config = dict(
    win_length=400,
    tokenizer='char',
    encoder_parallel_block=False,
    encoder_experts_per_token=1,
    decoder_parallel_block=False,
    decoder_cross_attention_every=1,
    decoder_tie_embeddings=False,
)
Rows from block 7 of the audio encoder of a small encoder-decoder audio transcriber, named by matrix and row number. Rows with one number within an expert belong to one neuron, the router's apart. Each number is 128 + 32 x the weight over its row's rms, rounded and kept within 0 to 255. All counts start at 0. After the name is the row's rms in percent of the matrix's.
Before each expert's rows are labels from the 100 clips, of 14976, where the router gives the expert most weight on average: "strongest on" is what is common among them. Only what is clearly more common there than usual is listed. The data: read English sentences (LibriTTS-R). In brackets: how many of the 100, against the usual share in percent.
# router: router (encoder.blocks.7.mlp.router.weight, 16x192, trained with AdamW), inputs 96-191
# up: expert up (encoder.blocks.7.mlp.up, 16x96x192), inputs 96-191
# down: expert down (encoder.blocks.7.mlp.down, 16x192x96, transposed), outputs 96-191

# expert 3
strongest on: the word "she" (50 vs 8.6)
router.3 105 [132 118 141  87 105 121 143 120 146 113 155 128 118  73  84 154 106  92 113 114 147 111 112 134  78  97  56  79 110 174 115 133 101 132 107 176  72  79 136 139 149 155 134 179 145 157 112 135  77 228  49 139 124 107 136 102  90 103 130 162 110 154 153 133 104 152  78 114  65 130  90 190 139 141 136  94 147 151 107  92 156 134  96 133 196 112 119 141 165 145 127 196 117 104  94 123]
up.0 081 [ 62 183 153 188  76 161 114 177 102 130 125 161 131 105 144 108 134 131 160 117  92 160  92 127  95 121 121 151 148 147 126 140  99 117  84 126  79 122 111  97 150 127  80 134 114 219 133 129  96 216 147 135  76 129 113 103  94  60 118 102 160  88 176 156 179 151 104 118  82 112  94 180 132  82 165  87 114 112 116 103 141 150 124 126  67 112  98 134  80 127 128  92 100  88 140  97]
down.0 082 [128 127 122 124 184  54 176 139 151 130 104 107 151 139  46  92 151 195 104  83 142 108 164  59  92 132 156 152 106  98 161 136 140 139 191 111 144 185 119 144 124 170 121 164 113  59 145 142 109 154 110 129 149 121 166 108 125 156 115 121  83 129 157  96 166 122 147  98 135 163 172 136 144 160 112 129  67  95  58 145 156 134 120 158 143 143 167  86 137 196 162 115 151 117  71 178]
up.1 100 [122 192 169 125 137 192 122 110 139 132  95 134  88 119 208 127 191 133 227 130 148 140 122 132 141 131 123 125 134 136 101 155  64 107 117  73 112 171 118 105 139  79 116 163 133 141 200 179  94  91 116 145 177  61 153 140  86 107 111 180  97 148 163 127 166 135 136 146  86 127 126 108 174 165 168 100 147 125 136 154 149 151 131 154  94 160 108 131 122 106  79  93 149 140 121 182]
down.1 096 [107 118 109 105 167 142 157 164  88 167 166  90 144  72  84 118 171 114  57 142 128 100 125  47 161  97  91 154 117 109 151 159 120  83 121 146  98 102 119 155  75 106  97 169 130 137 163 112 138 107 149 123 123 110 137 140 164 100 144 119 110  29 162 117  95 160 123 121 165 157 124 159  83  79 123 118 123 173 126  73  93 141 154 149 173 102  94  86 187 191 188  89 128 139 121 130]
up.2 101 [134 129 120 147 111  87 136 148 168 142 131  75 163 147 150 130 121  90 132 137 133 156  93 130 135 130 149 145 139 135 134 122 131 127 119 113 139  88 101 196  60 108 130 170  71  78 150 226  95 171 125 165 146 114 129 165 123 126  97 139 154  90 120  55  69 120 144  49 103 165 107 134 175 119  98  84 142 100 141  54 131 190  74 114 166 145 124 132 122  83 197  87 139  86 202 195]
down.2 105 [101  53 166 123 130 141 117 134 112  99  99 218 145 133  86 175 147 172 130 132 112  98  64 146 128 112 131 153  96 119 133 136 115 128 112 125  68 194 115  98 170 113 161 146 131 141 118 137 154 122  81 150 121 119 130 160 165 157  96 198 127 119  63 102 153 191  67 175 190 146 105 202 110 113 183 155  94  95 119 165 189 107 138 127 136 102 109  93 154 191 118 144 132 151  72  90]
up.3 097 [134  97  91  97  67 142 203 166 137 121 106 138 161 164 129 147 131 108 142 137 120 142 116 121 101 135 158 164 121 153 131 142 152 148 167 148 107 121 154  73 184  73 168 164 151  43 166 117 133  96 168 102 104 167 159 159 162 101 142 100 140 151  46 171 117 116  88 171 119  83 109 113 125 159 121 147 112 109 203 187 149 100 146 111  74 185 118  71 196  98 145  78 101 146  70  72]
down.3 103 [140 151 112 109 181 142 134 131 101 101 133  86 113 145 127 158 118 124 151  96 180 135 129 150 177 133 159  95  68 134 121  94 121 103 135 118 112 152 182 128  82 156 125  80 133 187 120  85  68 135  75  61 107 116 153  82  74 104 150 135 166 134 122 114  89  89 124  75 101 144 171 118 182 137 140 118 169 149 113  72  94 102 112 155  71  75 172 146  98 144 123 156 127 166 175 127]
up.4 114 [115 120 143 116  97 118  77  96 114 154 117 110 101 118 139  83 165 104 133 162  85  89 149 129 119 115 140 122 171 132 144 134 128 110 144  84 104  58 192  94 124 165  87 122 133 150 105 106  74  70 128 120 145 102 137 119 178 156 143  81 105 177  91 123 191 113 145 183 130 131 120 129 160 163 108 162 156 115  88 113 112 116 136 123 116 119 149 176 135 118 108 180 167 154 255 121]
down.4 110 [114 154 113 117 115 138 175  99 124 129 144 103 122  58 153 141 170 105 122 187 127  92 162 105  91  77 167 151 145 178 111 114 135 156  66 148 131 112 162 137 147 173 131  89  95 158  68  93 136  55 108 136  80 134 134 153 100 120 132 110 145  92 143 136 116 180 164 173 114 100  62 141 166  87 129 151 152 142 114 134 121 120 160 146 137 157 165 129 151 100  87 107 129 160 162 115]
up.5 101 [182  82  97 120 147  83 162 127 133 139 126 108 124 119 141 162 126 161 154 132 158 141 145 126 122 122 157 164 133 119 132 158 110 155 145 121 138 117  90  78 163  86 114 115 135  65 140 127 112 151 173 175 122 136 107  97 101 107  90 136 149 159 167 112 119  73 171 113 189 149 121  92  40  89 108  95 117 163 114 114 117 145 120 158  65 150 115 189  80 134 104 119  96 141 110  91]
down.5 107 [155 136 132  85 133 134  98 101 101 101  73 134  89 179  86 124  64 135  67 143  90 117 148 139 130 205 161 152 136 171 132 111 130 152 132 142 153  48  98 159  92 156 108 118 103 142 125 138 180 120 133  68  95 170 157 162 213 165 107 178 126  86 105 150 151 138 136 112 107  69 175  95 123  74 117 234 128 148 114 149 134  53 117 131 135 151 134 150 114 199 118 130 143 192 102 146]

# expert 6
strongest on: voice: female (80 vs 52.4)
router.6 102 [126  88 157 163 139  95  77 103  87  79 114 130 138 137 121 132 130 100 197  72  77 104  78 139 102  97 112 154 120 151 140 110 105 117  99  51 127 165 109 116 156  71 172 144  96  82  99  82 194 129 119 222 123 142  92  99  96 172 154 155 148 106 165 126 132 145 110 147 114 168 122 156  96 130 115 116 109 110 130 159 187 108 194  86 115 145  93 164 165 135 167 160 209 142 178 170]
up.0 088 [172 147 113 136 110  91 117 122 172 168 183 162 127 215  98 126 123 110 118 116  84  92 144 125 114 173  97 174 163 122 124 126 144 144 137 138  96 142 102 136  97 161 119 188 178 116 120 136  91 122  71 122 185  74 104  99  72  74 110 129 105 181 105  87 131  79  95 166 165 134 165 137 165 117 148 149 205 163 168 109 180  72 166 106 115 131 110 134 167 102 154 148 108 202 161  89]
down.0 089 [114  87 134  60  89 125 122  86  88 121  83 111  66  69 182  64 106 114 161 167 148 123 128 106 167 119 150  40 174 174 160 132  88 126 125 157 151 109 119 119 158 121 138 142 111 123 143 119 142  65 142 149 180 194  78 109 137 101 118 109 136 155  90 170 117 139 166  52 115 131 151 118 133 138 155 148 100 111  82 114 140 178  73 114 142  78 117 153 123 126 154 128 164 153 137 140]
up.1 080 [120 120 143 169 142 130 182 127 100 114 159 121 150 155 152  97 134 121  95 137 136 134 136 127 100 104 128 108 145  94 134 157 144 155 131 130 172 178 172  92 152  59 122 160 100 113 163 174 165  82 110 106 151 129  90 169 217 135 100 168 114 172 112 186 144 141  57 123 111  89 167  77  75  77 137  76  75 174 137 132  80  84  76 151 133 159 182 126 110 140 149 162 127  87  65 127]
down.1 080 [120 147 108 137  87 130  84 103  84  82  88 130 117  72 141 165  97 131 130 147 137 132 107 177  74 175 124  95 105 166 151 108  41 150 147 137 161 120 125 154  74 148 145  93 147 110 137 151 114 164 176  81  89 102 121  85 152 133 128  72  72 160 160  75 174 148 155 106 170 123  87 119 108 174  88 172 105  96  98 121 121 124 189 136 165 151 122 166 151 194  95 149  91 120 171 123]
up.2 123 [ 91 131  79 127  48  71 157 126 165 147 106  95 142 156 117 147 182 136  39 112 107 111 160 134 164 131  93 131 154 147 145 123  82 112 137 138 122  98 102 128 136 108 162  92 133 128 138 131 176 161 125 116 137 180 181 146 139  90 162  46 159  94 144 156  84 113 122 179 141 117 176 149  82  73 118 135 131 112 116 179 165 117 113 118  84 151 165 101 107 120  83 179  80  90 141 132]
down.2 113 [119 130 167  89 141 140  97 186  69 162 149 146  89 106  95  97  86 102 118 134 149 144  56 178 165 189 100  92 141 120  90 104 147 115 128 112 159 141  92 164 135 126 104 141 224 156 172  69 132 141  63  65 172  84 140 121  92 176  83 166 139 170 130 143 163 159 125 142  71 123 136 124 133 102 168 150  89 131 160 173  83 129 114 111 102  79 108 142 198  89 119 167  92 136 160 117]
up.3 096 [ 84 128 139 138 142 130 154 147 116 105 144 129 202  96 186 156 146 135 188 108 156 170 145 123  96 107 129 127 137 134 190 131 166 111 102 149 119 142 137 118  73 162 145 122 171  97  71 137 186 108 138 135 111 188 149 119 120 100 134 123  72 124 116 149 202 124 141 121 136 113 200 146  93 169 180 100 127 159  94 158 121 117 140 112 132 147 105 139 158 128 119  75  83 164  73 117]
down.3 092 [172  68 123 170 118 123 129 139 139 107 103 107  92 128  90  95 138 161 127 123 157 103 132 139  87 111 127 120 103 140 130 107  73 115  83 108 121 113  94  76 106 141 109 144 189 129  87 128 141  86  84 137 170 132 162 101  85 149  99 141 137 167 130  81  97 178 172 157 107 173 127 112 152 112 146 135 121 108 116  92 167 139 105 104 108 149 117 139 149 129 106 124 127 145 173  80]
up.4 106 [147  94 139 135 107 109 112 133  82 178 121 176 142 155 154  66 120 157 190 142 147 145 128 123 127 130 153 135 146 186 137 141 151 109 166 120 127 111 124 183 119  48 120 131 102 140  94 143 105 165 145  57 148  80 194  94 202 137 125 124 162 113 128 104  84  76  66  72 154 183 111 108 161 101 124 154  59 153 165  62 149 144 113 203 124 169 141 121  90 137 166 141 116 137 152  55]
down.4 101 [114 146 159 178 148  87 126  71 108 169 124  58  97 135  89 151 166 110 101 137  41  78 118 111 144 106  96 108  96 105 126 122 140 145 120 112 170 131 167 135 137 173 137  82 110 127  92 156 177  83 146  79 129 186 140 116 132  88  41 138 116 140 162 130 127 213 154 163 101 154 224 112 130 174  95 121 165 139 127 125 124 107  99  70 116  93 150 145 119 156  92 127 121 101 126 148]
up.5 108 [118 141 125  73 105  89 148 152  94 154  96 165 108 153 150 174  87  77 103 116 157 160 113 130 140 139 168 123 128 144 124 170 119 124 167 103 146 114  98 141 158  82  76  90 115 124 133 167 185 109 151 167 138 120  81 146 167 147  91 213 119  46 129 113 105 124 142 108 113 125 114  60 101 133 124  96 102 135 147 117  90 173  92 191 125  67 127 153 110 107 116 133  85 160  51 145]
down.5 096 [ 89 135 104 168 117 125  60  94 134 176 121  95  82 111 128 140 131  85 126 193 130 103  93 168  84 118 104 156 116 174 157 192 117 129 144  84  89 120 148 192 170 133 170 111 163 133 170 156 101  98 171 126 138  86 183 103 194 106 182 106 117 153 127 142 139 149 109 134 155 128  81  97 143 120  77 177 179  87 130 146 139 115 148 155  94 164 160 127 110 147  63 117 196 152 133 100]

# expert 15
strongest on: voice: male (75 vs 47.6); the word "in" (38 vs 17.5)
router.15 091 [152 157 141 152 168 145 116 126 107  90 133 150 169 120  84  83 141 153 153  82 126  87 130 120 141 123 118 122 166 131 137 131 168 105  76 139 136 153 107 116 125  71  94 192 112 153 122 132 161  83 121 152 110 147 196 111  65 157 150 164 207 170 174 129  81 129 154 149 152 156 141 184 152 103  77 140 187  73 111  92 117 112 120 163 108 128 186 122 101  60  86  76 173 137  99 110]
up.0 097 [195 113 132 208 162 131 133 150  72 131  76 113 149  76 196 106 104 143 182 165 152 158 131 131 179 120 165 121 145 152 137 144 103  92 132 117 130 135 189 101 113 150 154 130  97  98 139 173 197  43 144 107 131 137  89 137 142 128 140 128 103 135 101  81 130 132 103 117 141  96 162 117 121 141  87  84 119 151 149  69 119  88 116 180 116 132 111 112 176 143 134  92 126 159 171 147]
down.0 104 [ 78 170 168 110  46 136 153 152 151 184 115 106 149 118  72  90 112 145 141 123 137 121 121 105 111 139 114  74 114 109  77 108 113 120 141 130 113 135  73 150 131 183 102 143 108 146 173 133  90 197 115 129  92 184 160 110 124 168  98 123 226 126 155 148 107 189 114  81 178 162 130 177  66 105 133 111 133 107  64 110 145 109 105 129 152 144 125 134  75  95 124 118 138  86 143 144]
up.1 101 [114 175 120 119  99 103  91 139 149 110 168 129  99 133 110 141 124  74 151 128 151  92  99 132 101 131 110 127 132 103 197 126 119 128 138 128 115 160 164  61 134 126 136 152 143  85 106 193 153 131  36 114 160 143 149 114  78  97 110 147 166 154 128 158 121  96 175  94 158 139 154  90  86 103  81 146 129 136 138 172 195 111  94 114 134 142 153  80 125 141 129 118  97 145 102 107]
down.1 103 [132  62 133  99 124 159  55 175 113 162  92  90 214 151 107 131 116 183 106 165 142 163 181 130 167 149  95 172 115 120 128 106 131  93 153 122 175  85 144 138 134 118 155 144  93  61 139  89 111 227  94 153 129  76  96 104 107 112 154 127  88 123 108 104 121  71  93  46 170 134 127 179 111 132 148 112 107 148 125 151  99 144 170 161 179 139 180 156  93 116 132 119 111 146 104  98]
up.2 086 [165  96 100 190 100 112 116 131 121 107  66 158 127 145 214 159  99 125 185 102 137 132  91 122 124 125 147 100 138 116 144 166 137 155 160 144 155 121 131 108  84 190 185 162  91 184  96  71 195  79  95 127 179 159 141  64 113 109 157 100 103 117 126  81 160 118 152 146 159 172 140 100 111  96 166 185 120 119 117 177 170  81 169 143 107  91 179  52 152 178 151  71 199  78 197 176]
down.2 091 [144 113  80  62 198 160 106 199 150 139  77 133 118 120 132  60 107 151 133 139 130 137 151 120  69 142  93 145 101 160 148 154 118 132 124 164  72 128  88 140 116 123 152  65 213 123 123 144 154  96 179 150  95 132 151 158 127 172 139 119 142 130 131 130 163  92 189 116 142  71 116 135 121 129 157 144  91 144  84 120 150 111 109 132 156 139 112 154  88 136 135  81 147 135 106 118]
up.3 102 [145  91 106 157 180 139 104 128 116 134 110 166 142 144 114 187 106 144 109 144 153 148 127 121 102 146 150 129 122 134 132 129  91 135 123 129 123 120 171 138 132 177 164 111 139 117 139  27 143 108  67  22 145 160 190 125  93 150 114 123 178 127 114 138 118  60  44  63 176 135 151  75 127  92 191 133 142 148 114 165 140 100 170 119 119 125 160  74 142 149 149 170 119 146 132 143]
down.3 101 [188 155  94 154  85 118  49 124 130 129 104 102 110 173 175 129 182 149 119 120 135 133  59 108  88 108 155 130  80 137 157 136 161 154 155 155 132 116 123 131  35 109 114 151 153 125  93 144 164 136 153 170 121 137 118 120 109 150 165 163  99 141 162  42 131  83 187  58 122 121 136 167 177 112 138 203 129 109 145  87 182 167 102  90 104 173 108 167 120 180 126 134  92 101 153 127]
up.4 092 [ 89  97 109  73  86 114  85 119 110 176  71 139 106 194 129 116  44 118 124 159 132 156 110 131 174 122 128 109  96  99 105  90 126 145 120 141 177 124 103 129 140 114 130  72 148 107 166 193 170 106 116 133 106  87 158 115  94 112 112 137 123 162  84 177 138 119 126 115 171 139 156 104  78 182 135  73 128 127 105 128 156  81 146  82 115 164 125  99 152 167 144 109 165 105 119 131]
down.4 093 [155 163  82 152 148 117 128 149 192 160 145 172 163 108  78  62 150 182 161 197 118  96 132  96 112 143 107 138 147 128 100  96 133 112 167 106 116  55  81 170 109 113 118 120 106  67 145 153 135 175 121 131 177 136  96 131 120 105 139  73 151  99 143  92  93 179  88 100 145 111 132 138 149  58  76  67 105  89 208 187 115 145 173  92 145 122 168 171 117 129 152 110 135 153 154  89]
up.5 106 [142  93 139 111  72 130 163  85 134  96 132 119  96 110 112 115 116 150 149 104 124 116 128 131 118 131 125 122 129 112 155 160 104 116 128 148 142 130 126 101 117 144 102 111  96 191 151  92  58 118 169 170 124 104 107 111 162  75 104 166 114 118 185 130 112  90 135 114 140 106 129 175 218 152 138  43 116 137 129 207 112 133 121 142  97 142 128 194 185 180 123 108 187 153 130  84]
down.5 105 [164 100  89 128 107 168 119 180 134 150 109  64 115 120 156  78 148 124 174 170  96 129 129 145 142  95 126  82  75 150 186 131 124 187 129 132 151  89 135 214 123  74 167 154 140 121 181 146 142 105 116  96  89 143 125 162 177 160 119 145  74 124 110 141 153  62 116 180 147 200 161 123  95  71 147 155 181 153 148  66 151 136 179  97  90 116 138  47  89 111 189 129  92 105  91  97]

# expert 4
strongest on: the word "was" (41 vs 15.7)
router.4 101 [ 71 180 132 145 121 119 124 125 118  96 127 125 114 123 109  65 132 209 179  79 173 107 117  97 212 130  92 139 114  94 167 115 168 138 102 128 162  80 132 112 105  82 139 139 100 134  69 123 111 173 137 165 156 121 160 154  94 187 136 152 156 162 153 151 152 163 144 123 134  79 167 196 169 133 120  97 114 110 118 166 154  96 179 135 119 135  55 177 177 129 170 109 170 127 140 161]
up.0 090 [ 97 132 129 121  79 127 127 161 135 111 149 105  83 100 169  80  98 128 174 200 164  99 116 131  87 119 120 130 152 129 172 147 114 140 126 120 124  90 149  83  69 166  96 148 170 160  96  77 151  86 105 145  85  94  28 150 118 110 124 110 111 126 122  61 117 135 145 135 132 141  69 166 127 148 101 113 151 132 125 140 201 164 130 170 145 150 164 171 126  98 148 137 162 105 128  91]
down.0 094 [ 83 126  79 163 161 133 116  87 143 120 125 139 155 133  93 151 121  87 148  86 114 150 114 155 134 111 168 146  62 111 128 166 183  85 131 103 162 148  77  95 113  90 135 114 105 113  84 166 125 131 130  53 142 180 149 130 134  98 158 126 122  87 111 162 165  70 173 164 131  77  98 132 123  87 158  92 112  83 123 105  99  64 166 152 112 112 101 132  96 135  88  85  89 160 135 137]
up.1 102 [141 123 124 107 103 159 148  93 178 147 111 164 118 151  75 105 147 133 106 143 119  97 101 123 129 179 129 182 138 158 134 126 119 128 107 109 130  75 121 128 138 183 116  44 177 145 156 194  53 126 168 145 137 177  82 117  59 108 123 137 113 205 160 164  96 157 136 117 133 129  93  79 136 156  95 167 128 125 136 137 147 161 126 150 120 137 122 125 156 129 118 134 123  87  83  70]
down.1 097 [182 148 172 138 169 124 162 171 178 119 125 108 170  96  95  63 132 148 144 131  96 154 145 112  93 133  66 100 105 101 124 196 136 156 126 155  93 117 107 174 125 110  86  93 151 143 113 113 108  39 134 140 119  61 100 166 106 164 134  87  94 132 107 101 147 186 150 192 123 129 167 116  91 117 158 164 155  90  93  50 124 114  80  85  92 116  63 162  91 149 139  75  96 102 160 130]
up.2 099 [153  94 152 153 128 122 130 120 143 135 147 153 143 118 157 110 122 125 133 172 206 175 127 130 100 119 171 107 112  97 106 126 152 137 158 132 109 138 210 138 120 104 152 185 153 150 121  35 135  92  94 128 117 127 110 157  72 140 108 150 159  56 147 118 122 168 128 146 117 137 155 106 111 112  96 106 166 125 131 127 131 140 105 161 138 255  91 141 150 129 101 135 120 111  85 112]
down.2 102 [114  94 120 128 125 148 113 167  80 145 124 114 132 134  92 146 140  72 152  81 139 123 102 136 112  94 184 135 105 111 158 173 179  76 148 115  80 152 130 152  95 167  73 171 114 113 144 141 139 153 108  99  82 157 160 141 202 110 157 111  91 137 131 163 113  38 177 105 126  84  98 180 164  90 128 112  75 132 158 105 112 226 181 134  95  75  98 182 114 137 141 113 152 126 116 108]
up.3 102 [129  93 134 150  82  48 143  56 129 161 125 171  87  86  95  88 100 112  92 158 121 106 109 130 141 141 151 137 134 166 104 111 128 112 134 124 120 134 133 138  57 140 157 126 144 128  95  92  98 151  91 199 145 132 178 142 103 174 127 165  90 110 152 118 119  83 131 171 128 120 111 127 206 120  92 113 134 172  91 132  72 143 140 110 158 138 135 216  71  63 145 123 135 110  75 199]
down.3 100 [ 99  66  97 100 151 163  87 187 123 161 175  54 115 119 111 131 139 164 120 123 151 132 119 128 105 165 200 134 119  91 133 165  93 145 124  72 137  84 172 120 113 136 168 156 125 110 137 111 140 139 133 103 122  97 184 114 176 104  92 131  54 123  88 137 198 117 144 113 116  88 163 150  94  54 177 108 134 123  57 193 169 120 142 136 112 156 180  94 178 167 137 110 141  89 131  93]
up.4 109 [145 134  91 113  97 120 192 180 151 109 124 108 192 126 116  89  84 156 159 180 137 125 131 127 125 127  87 110  88  61  93 118 147 108 138 124 111 172 136  69 158 119 104 163 116 113 142  70 128  64 156  60 152  98 140 154 112 122 125 143 163 139 159 127 112 234  85 151 128 168 104 204 138 151 109  67 173 115 142 134 131 116 161 155 138 155 171 110  92  74 154 128 141  55 137 119]
down.4 115 [118 125  86 180 103 141 132 117 170  72 127 145 114 162 111  93 117  90 103 113  89 142  91 127  95 101 133 127  99 134 148 126 100 160 160 127  95 198  75 177  75 108 132  99 169 110 120 100 178 183 119 135 158  83 170 138 191 132  86 137 145 107 126 111 148  36 130 141 134 107 133 146 135 189 113 101  95 138 141 143 120 166 111  83 146 142  45 154 128 144 121 125 155 167 143 118]
up.5 102 [192 168 110 166 114 111  39 135 192 119  80 113 121 143 117 120 118  97 169 138 146  83 111 131 150 137 115 146 111 171 126 115 115 178 115  88 135 127 159 138 153 111 172 187 150 124 120 130 152 120  78  58 144 100 151  81 133 131 123  78 168  44 188 132 113  91 120 165 122 138 131  86 111 116  99 109  63  97 180 140 117 112  73 111  93 163 107 165 200 153 102 171 102  79 123 162]
down.5 097 [ 98 108  86 164 126 108 191 156 168 110 151 129 102 181 100 133 121 143  90 117 139 127 107 109 162  98 105 213 142  95 133 103 177  78  85 120 110 116 132 184 107 120 146 137 121 107 145 109 105 104 158 163 147  81 147 124 129 131  94 181  89  93 123 192 194 190 122 124 181 118  95 164 186 143 137 161 140 109 134  93 158 157 133 117 129  89 100 109  75 101 110 158 143 164 129 139]

# expert 11
strongest on: the word "the" (76 vs 49.2); the word "had" (25 vs 7.9)
router.11 110 [110 118 123 107 113 110 126  90 141 119 119 104 134 114 192  95 102 170 136 144 137  96 158 104 149 129 180 115 115 158 187 133 153 126  92 131 102 134 160 145 104 158 153  90 189 106 155 149 115  72 136 116  93 214  57 156  78 155 127 100 157  95  86 140 131 198  82 118 156 124 128 132 104 125  91 181 176 118 143  35 139 134  98 172 112 102  73 148 150 145  63  94 108 136 174 136]
up.0 098 [101 131 136 122  85  45 165 126 114  85 111 120 124 115 145 112 109 108 154 163 100 140 137 125 122 112 153 116 139  99 122 109 123 111 137 142 144 122 130 135 166 100 137 106 114 164 120  86 189  57 115 123  44 140 147 137 133 169 217 164  97 222 167 113 148 122  73 167 120 158 175 153 137 104 103 120 105 139 187  90 133 140 134 142  78 140 159 165 140 104 192  92 154 116  64  92]
down.0 099 [135 159 147 128 154 134  84 167 152 110 136  88  78 122 103 124 170 104 114 136 139 166 128 132 156 185  98 186 139 113 107 110 105  76 160  98 169 124  74 135  92 124 130 155  87  70 177 135 175 134 126 138 140 175  78  78  99 152  33 140 136 148 191 100 131 114 138 101  82 132 171 164  96 104 137  85 136  84  82  93 142  77 109 101 152 111 143 120  82 152  35 145 100 149 173 179]
up.1 090 [121 166 155 127  79 159 110 143 112 124 106 150 105 122 149 161 185 108  87 126 166 141 102 119 116 149 107 162 151 193 112 142 145 133 174 147 128 100 214 120 125 111 114 128 136 112 150 129 202  98 119  84 139 206 125 102 117 132 126 136  76 157 126 106 137 117  77 142  93  99 134  98  58  60 105 103 156 165 128 154  92 156 157 108  58 137 117 129  97 145 142 146  93 126 145 122]
down.1 090 [113  93 111  91 160 127 117 135 116 113 128 123 154 152 111 103 148 158  96 130  97 156 102 131 114 118 185 189 128 151 154 161 127 119  97 115 110 146  77 143 149 146 154 110 126 156 110 128  83 141  97 175 134  74  95  85 155 184  53 123 124  84  66 116 137 187 153  32 185 142  88 180 182 127 169 179 115 125 104 149 169 124 117 195 104 125 105  95 161 149  68 133 144 132  98 148]
up.2 110 [121 138 146 138 121 183 100 111 134 191 188 125 159 143 105 154 150 100  96 145 129  94 136 132  81 149 126 149 104 124  95 149 114 145 101 105 133 152 105 165 158 133 134 114 138 150  71 170 106 171 186 120  82 123  83 139 124  96 122 139 153  83  83 112 134 164  96 104  85 108  97 133 121 173 142 145 159 168 112 207 147 169 103 102  81 128 145 177 111 105  87  77 141  71 167 114]
down.2 108 [ 86  72 142  93 161 202  81 138  54 111 106 116 117 130 138 133 107 116  82 133 110 103 156 199 124 121  95 124  75 165 173 141  70 117 165 153  72 123 136 153 150 158 145  93 150 118 111  79 125  96 107 139 108 126 176 141 137 106  87 171 202 182 137 122 169 157 117 145 145 129 146  99  94 116 152 147 108 150  98  84 114 140 104 137 118 115  90  86 116 148 130 159 169 163 121 131]
up.3 103 [114 142 122 139 182 132  74  96 167 172 186 170 109 168 117 118 158  93  84 114  99 137 202 133 149 127 148 130 134 164 115 152 103 144 122 109 138 144 110  40 102  99 140 142 133  72 168 145 141 170 136 135   0  77 177 142 126 145 123 165 136 139 173 122 120  76 119 145  94 125 140  96 116  91 103 145 116 149 110  95 150  66 119 147 141  91 138 143  99 144 209 103 117 125  76 132]
down.3 104 [135 113  71  73  81 114 190 105 140 114 108 117 121 226 171 140  85 155 127 142 130 122 109 167  88 147 174  71 152 144 142  90 163 122 157 134 123 159  95 132  84  87 173 178 142 175 100 155  98 103 164  65 115 163 125 115 130  92 135 119 107  88 127 143 116 159 113 177 123 134  91 106 153 210 133 165 129 117 161  97 122 148  93  89 117 171 170 122 137 118 113 144 168 124 134 139]
up.4 095 [127 138  83 116 106 141 117 122 168 144 169  84 156 163 116 128 105 152 196 114  99 100 150 129 127 113 113 129 121 104 182 150 107  90 106 155 104 121 139  77  95 123  86 171  95  93 122 119  99 143 190  71 184 109 132 116 137 159 138  83 113 110  63  61 112 131 120 111 102 184 128 169  84 196 145  83 124 143 113 130  85 198 169 131 137 158 125 136 156 160 115 151  54  94  85 150]
down.4 093 [ 84  67 181 100  82 119 111 126  69  83 117 159  84  90 128  51 105  78 152 147 190 124 155 133 124 160 172 171 138 123  94 156 135 161 128  64  97 117 151 111 115 155 188 166 161  85 118 182  94  73 100 156 141 183 162 134 102  82  68  95 132  99 169 150 116 159 135 153 101 132 102 135 155  97 135 156 108  82 147 152 114 152  70  98 167  97 129 129 126  90 153  89 156 144 167 162]
up.5 100 [178 142  93  49 123 149 146  78 105 112 118  87  90 129 140 104 190 107 167  43 116 165 138 121 127 168 152 127 158 127 144 124 175 129 160 119 133 144 155 139  88 157  85  95 157 118 128  80 153 100 214 141 117 119 166 106 119 146 157 136  87 109 104  63 163 137  65 149 103 140  71  80 145  96 168 158 151 145 141 171  83 132 114 116  94 121  62 102  89 118 123 137 126 131 161  83]
down.5 104 [ 82 155 129 147 193  58  92 146 130 141 181 170 111 149 117 164 101  83 107 195 152 124 146 100  50 124  98 137 157 105 144 131 135 142 124  99  99 138  77 120 138  72 147 153 124 187 152 155  77 119 120 127 152 146  91 109 117 208 112 152 175  67 157  96  83 158 166 134 142 170  72 143 132 107 118 169 131 114 129 146 227 116 183 127 125 117 107 145 154  94 122 159  67  99 133 127]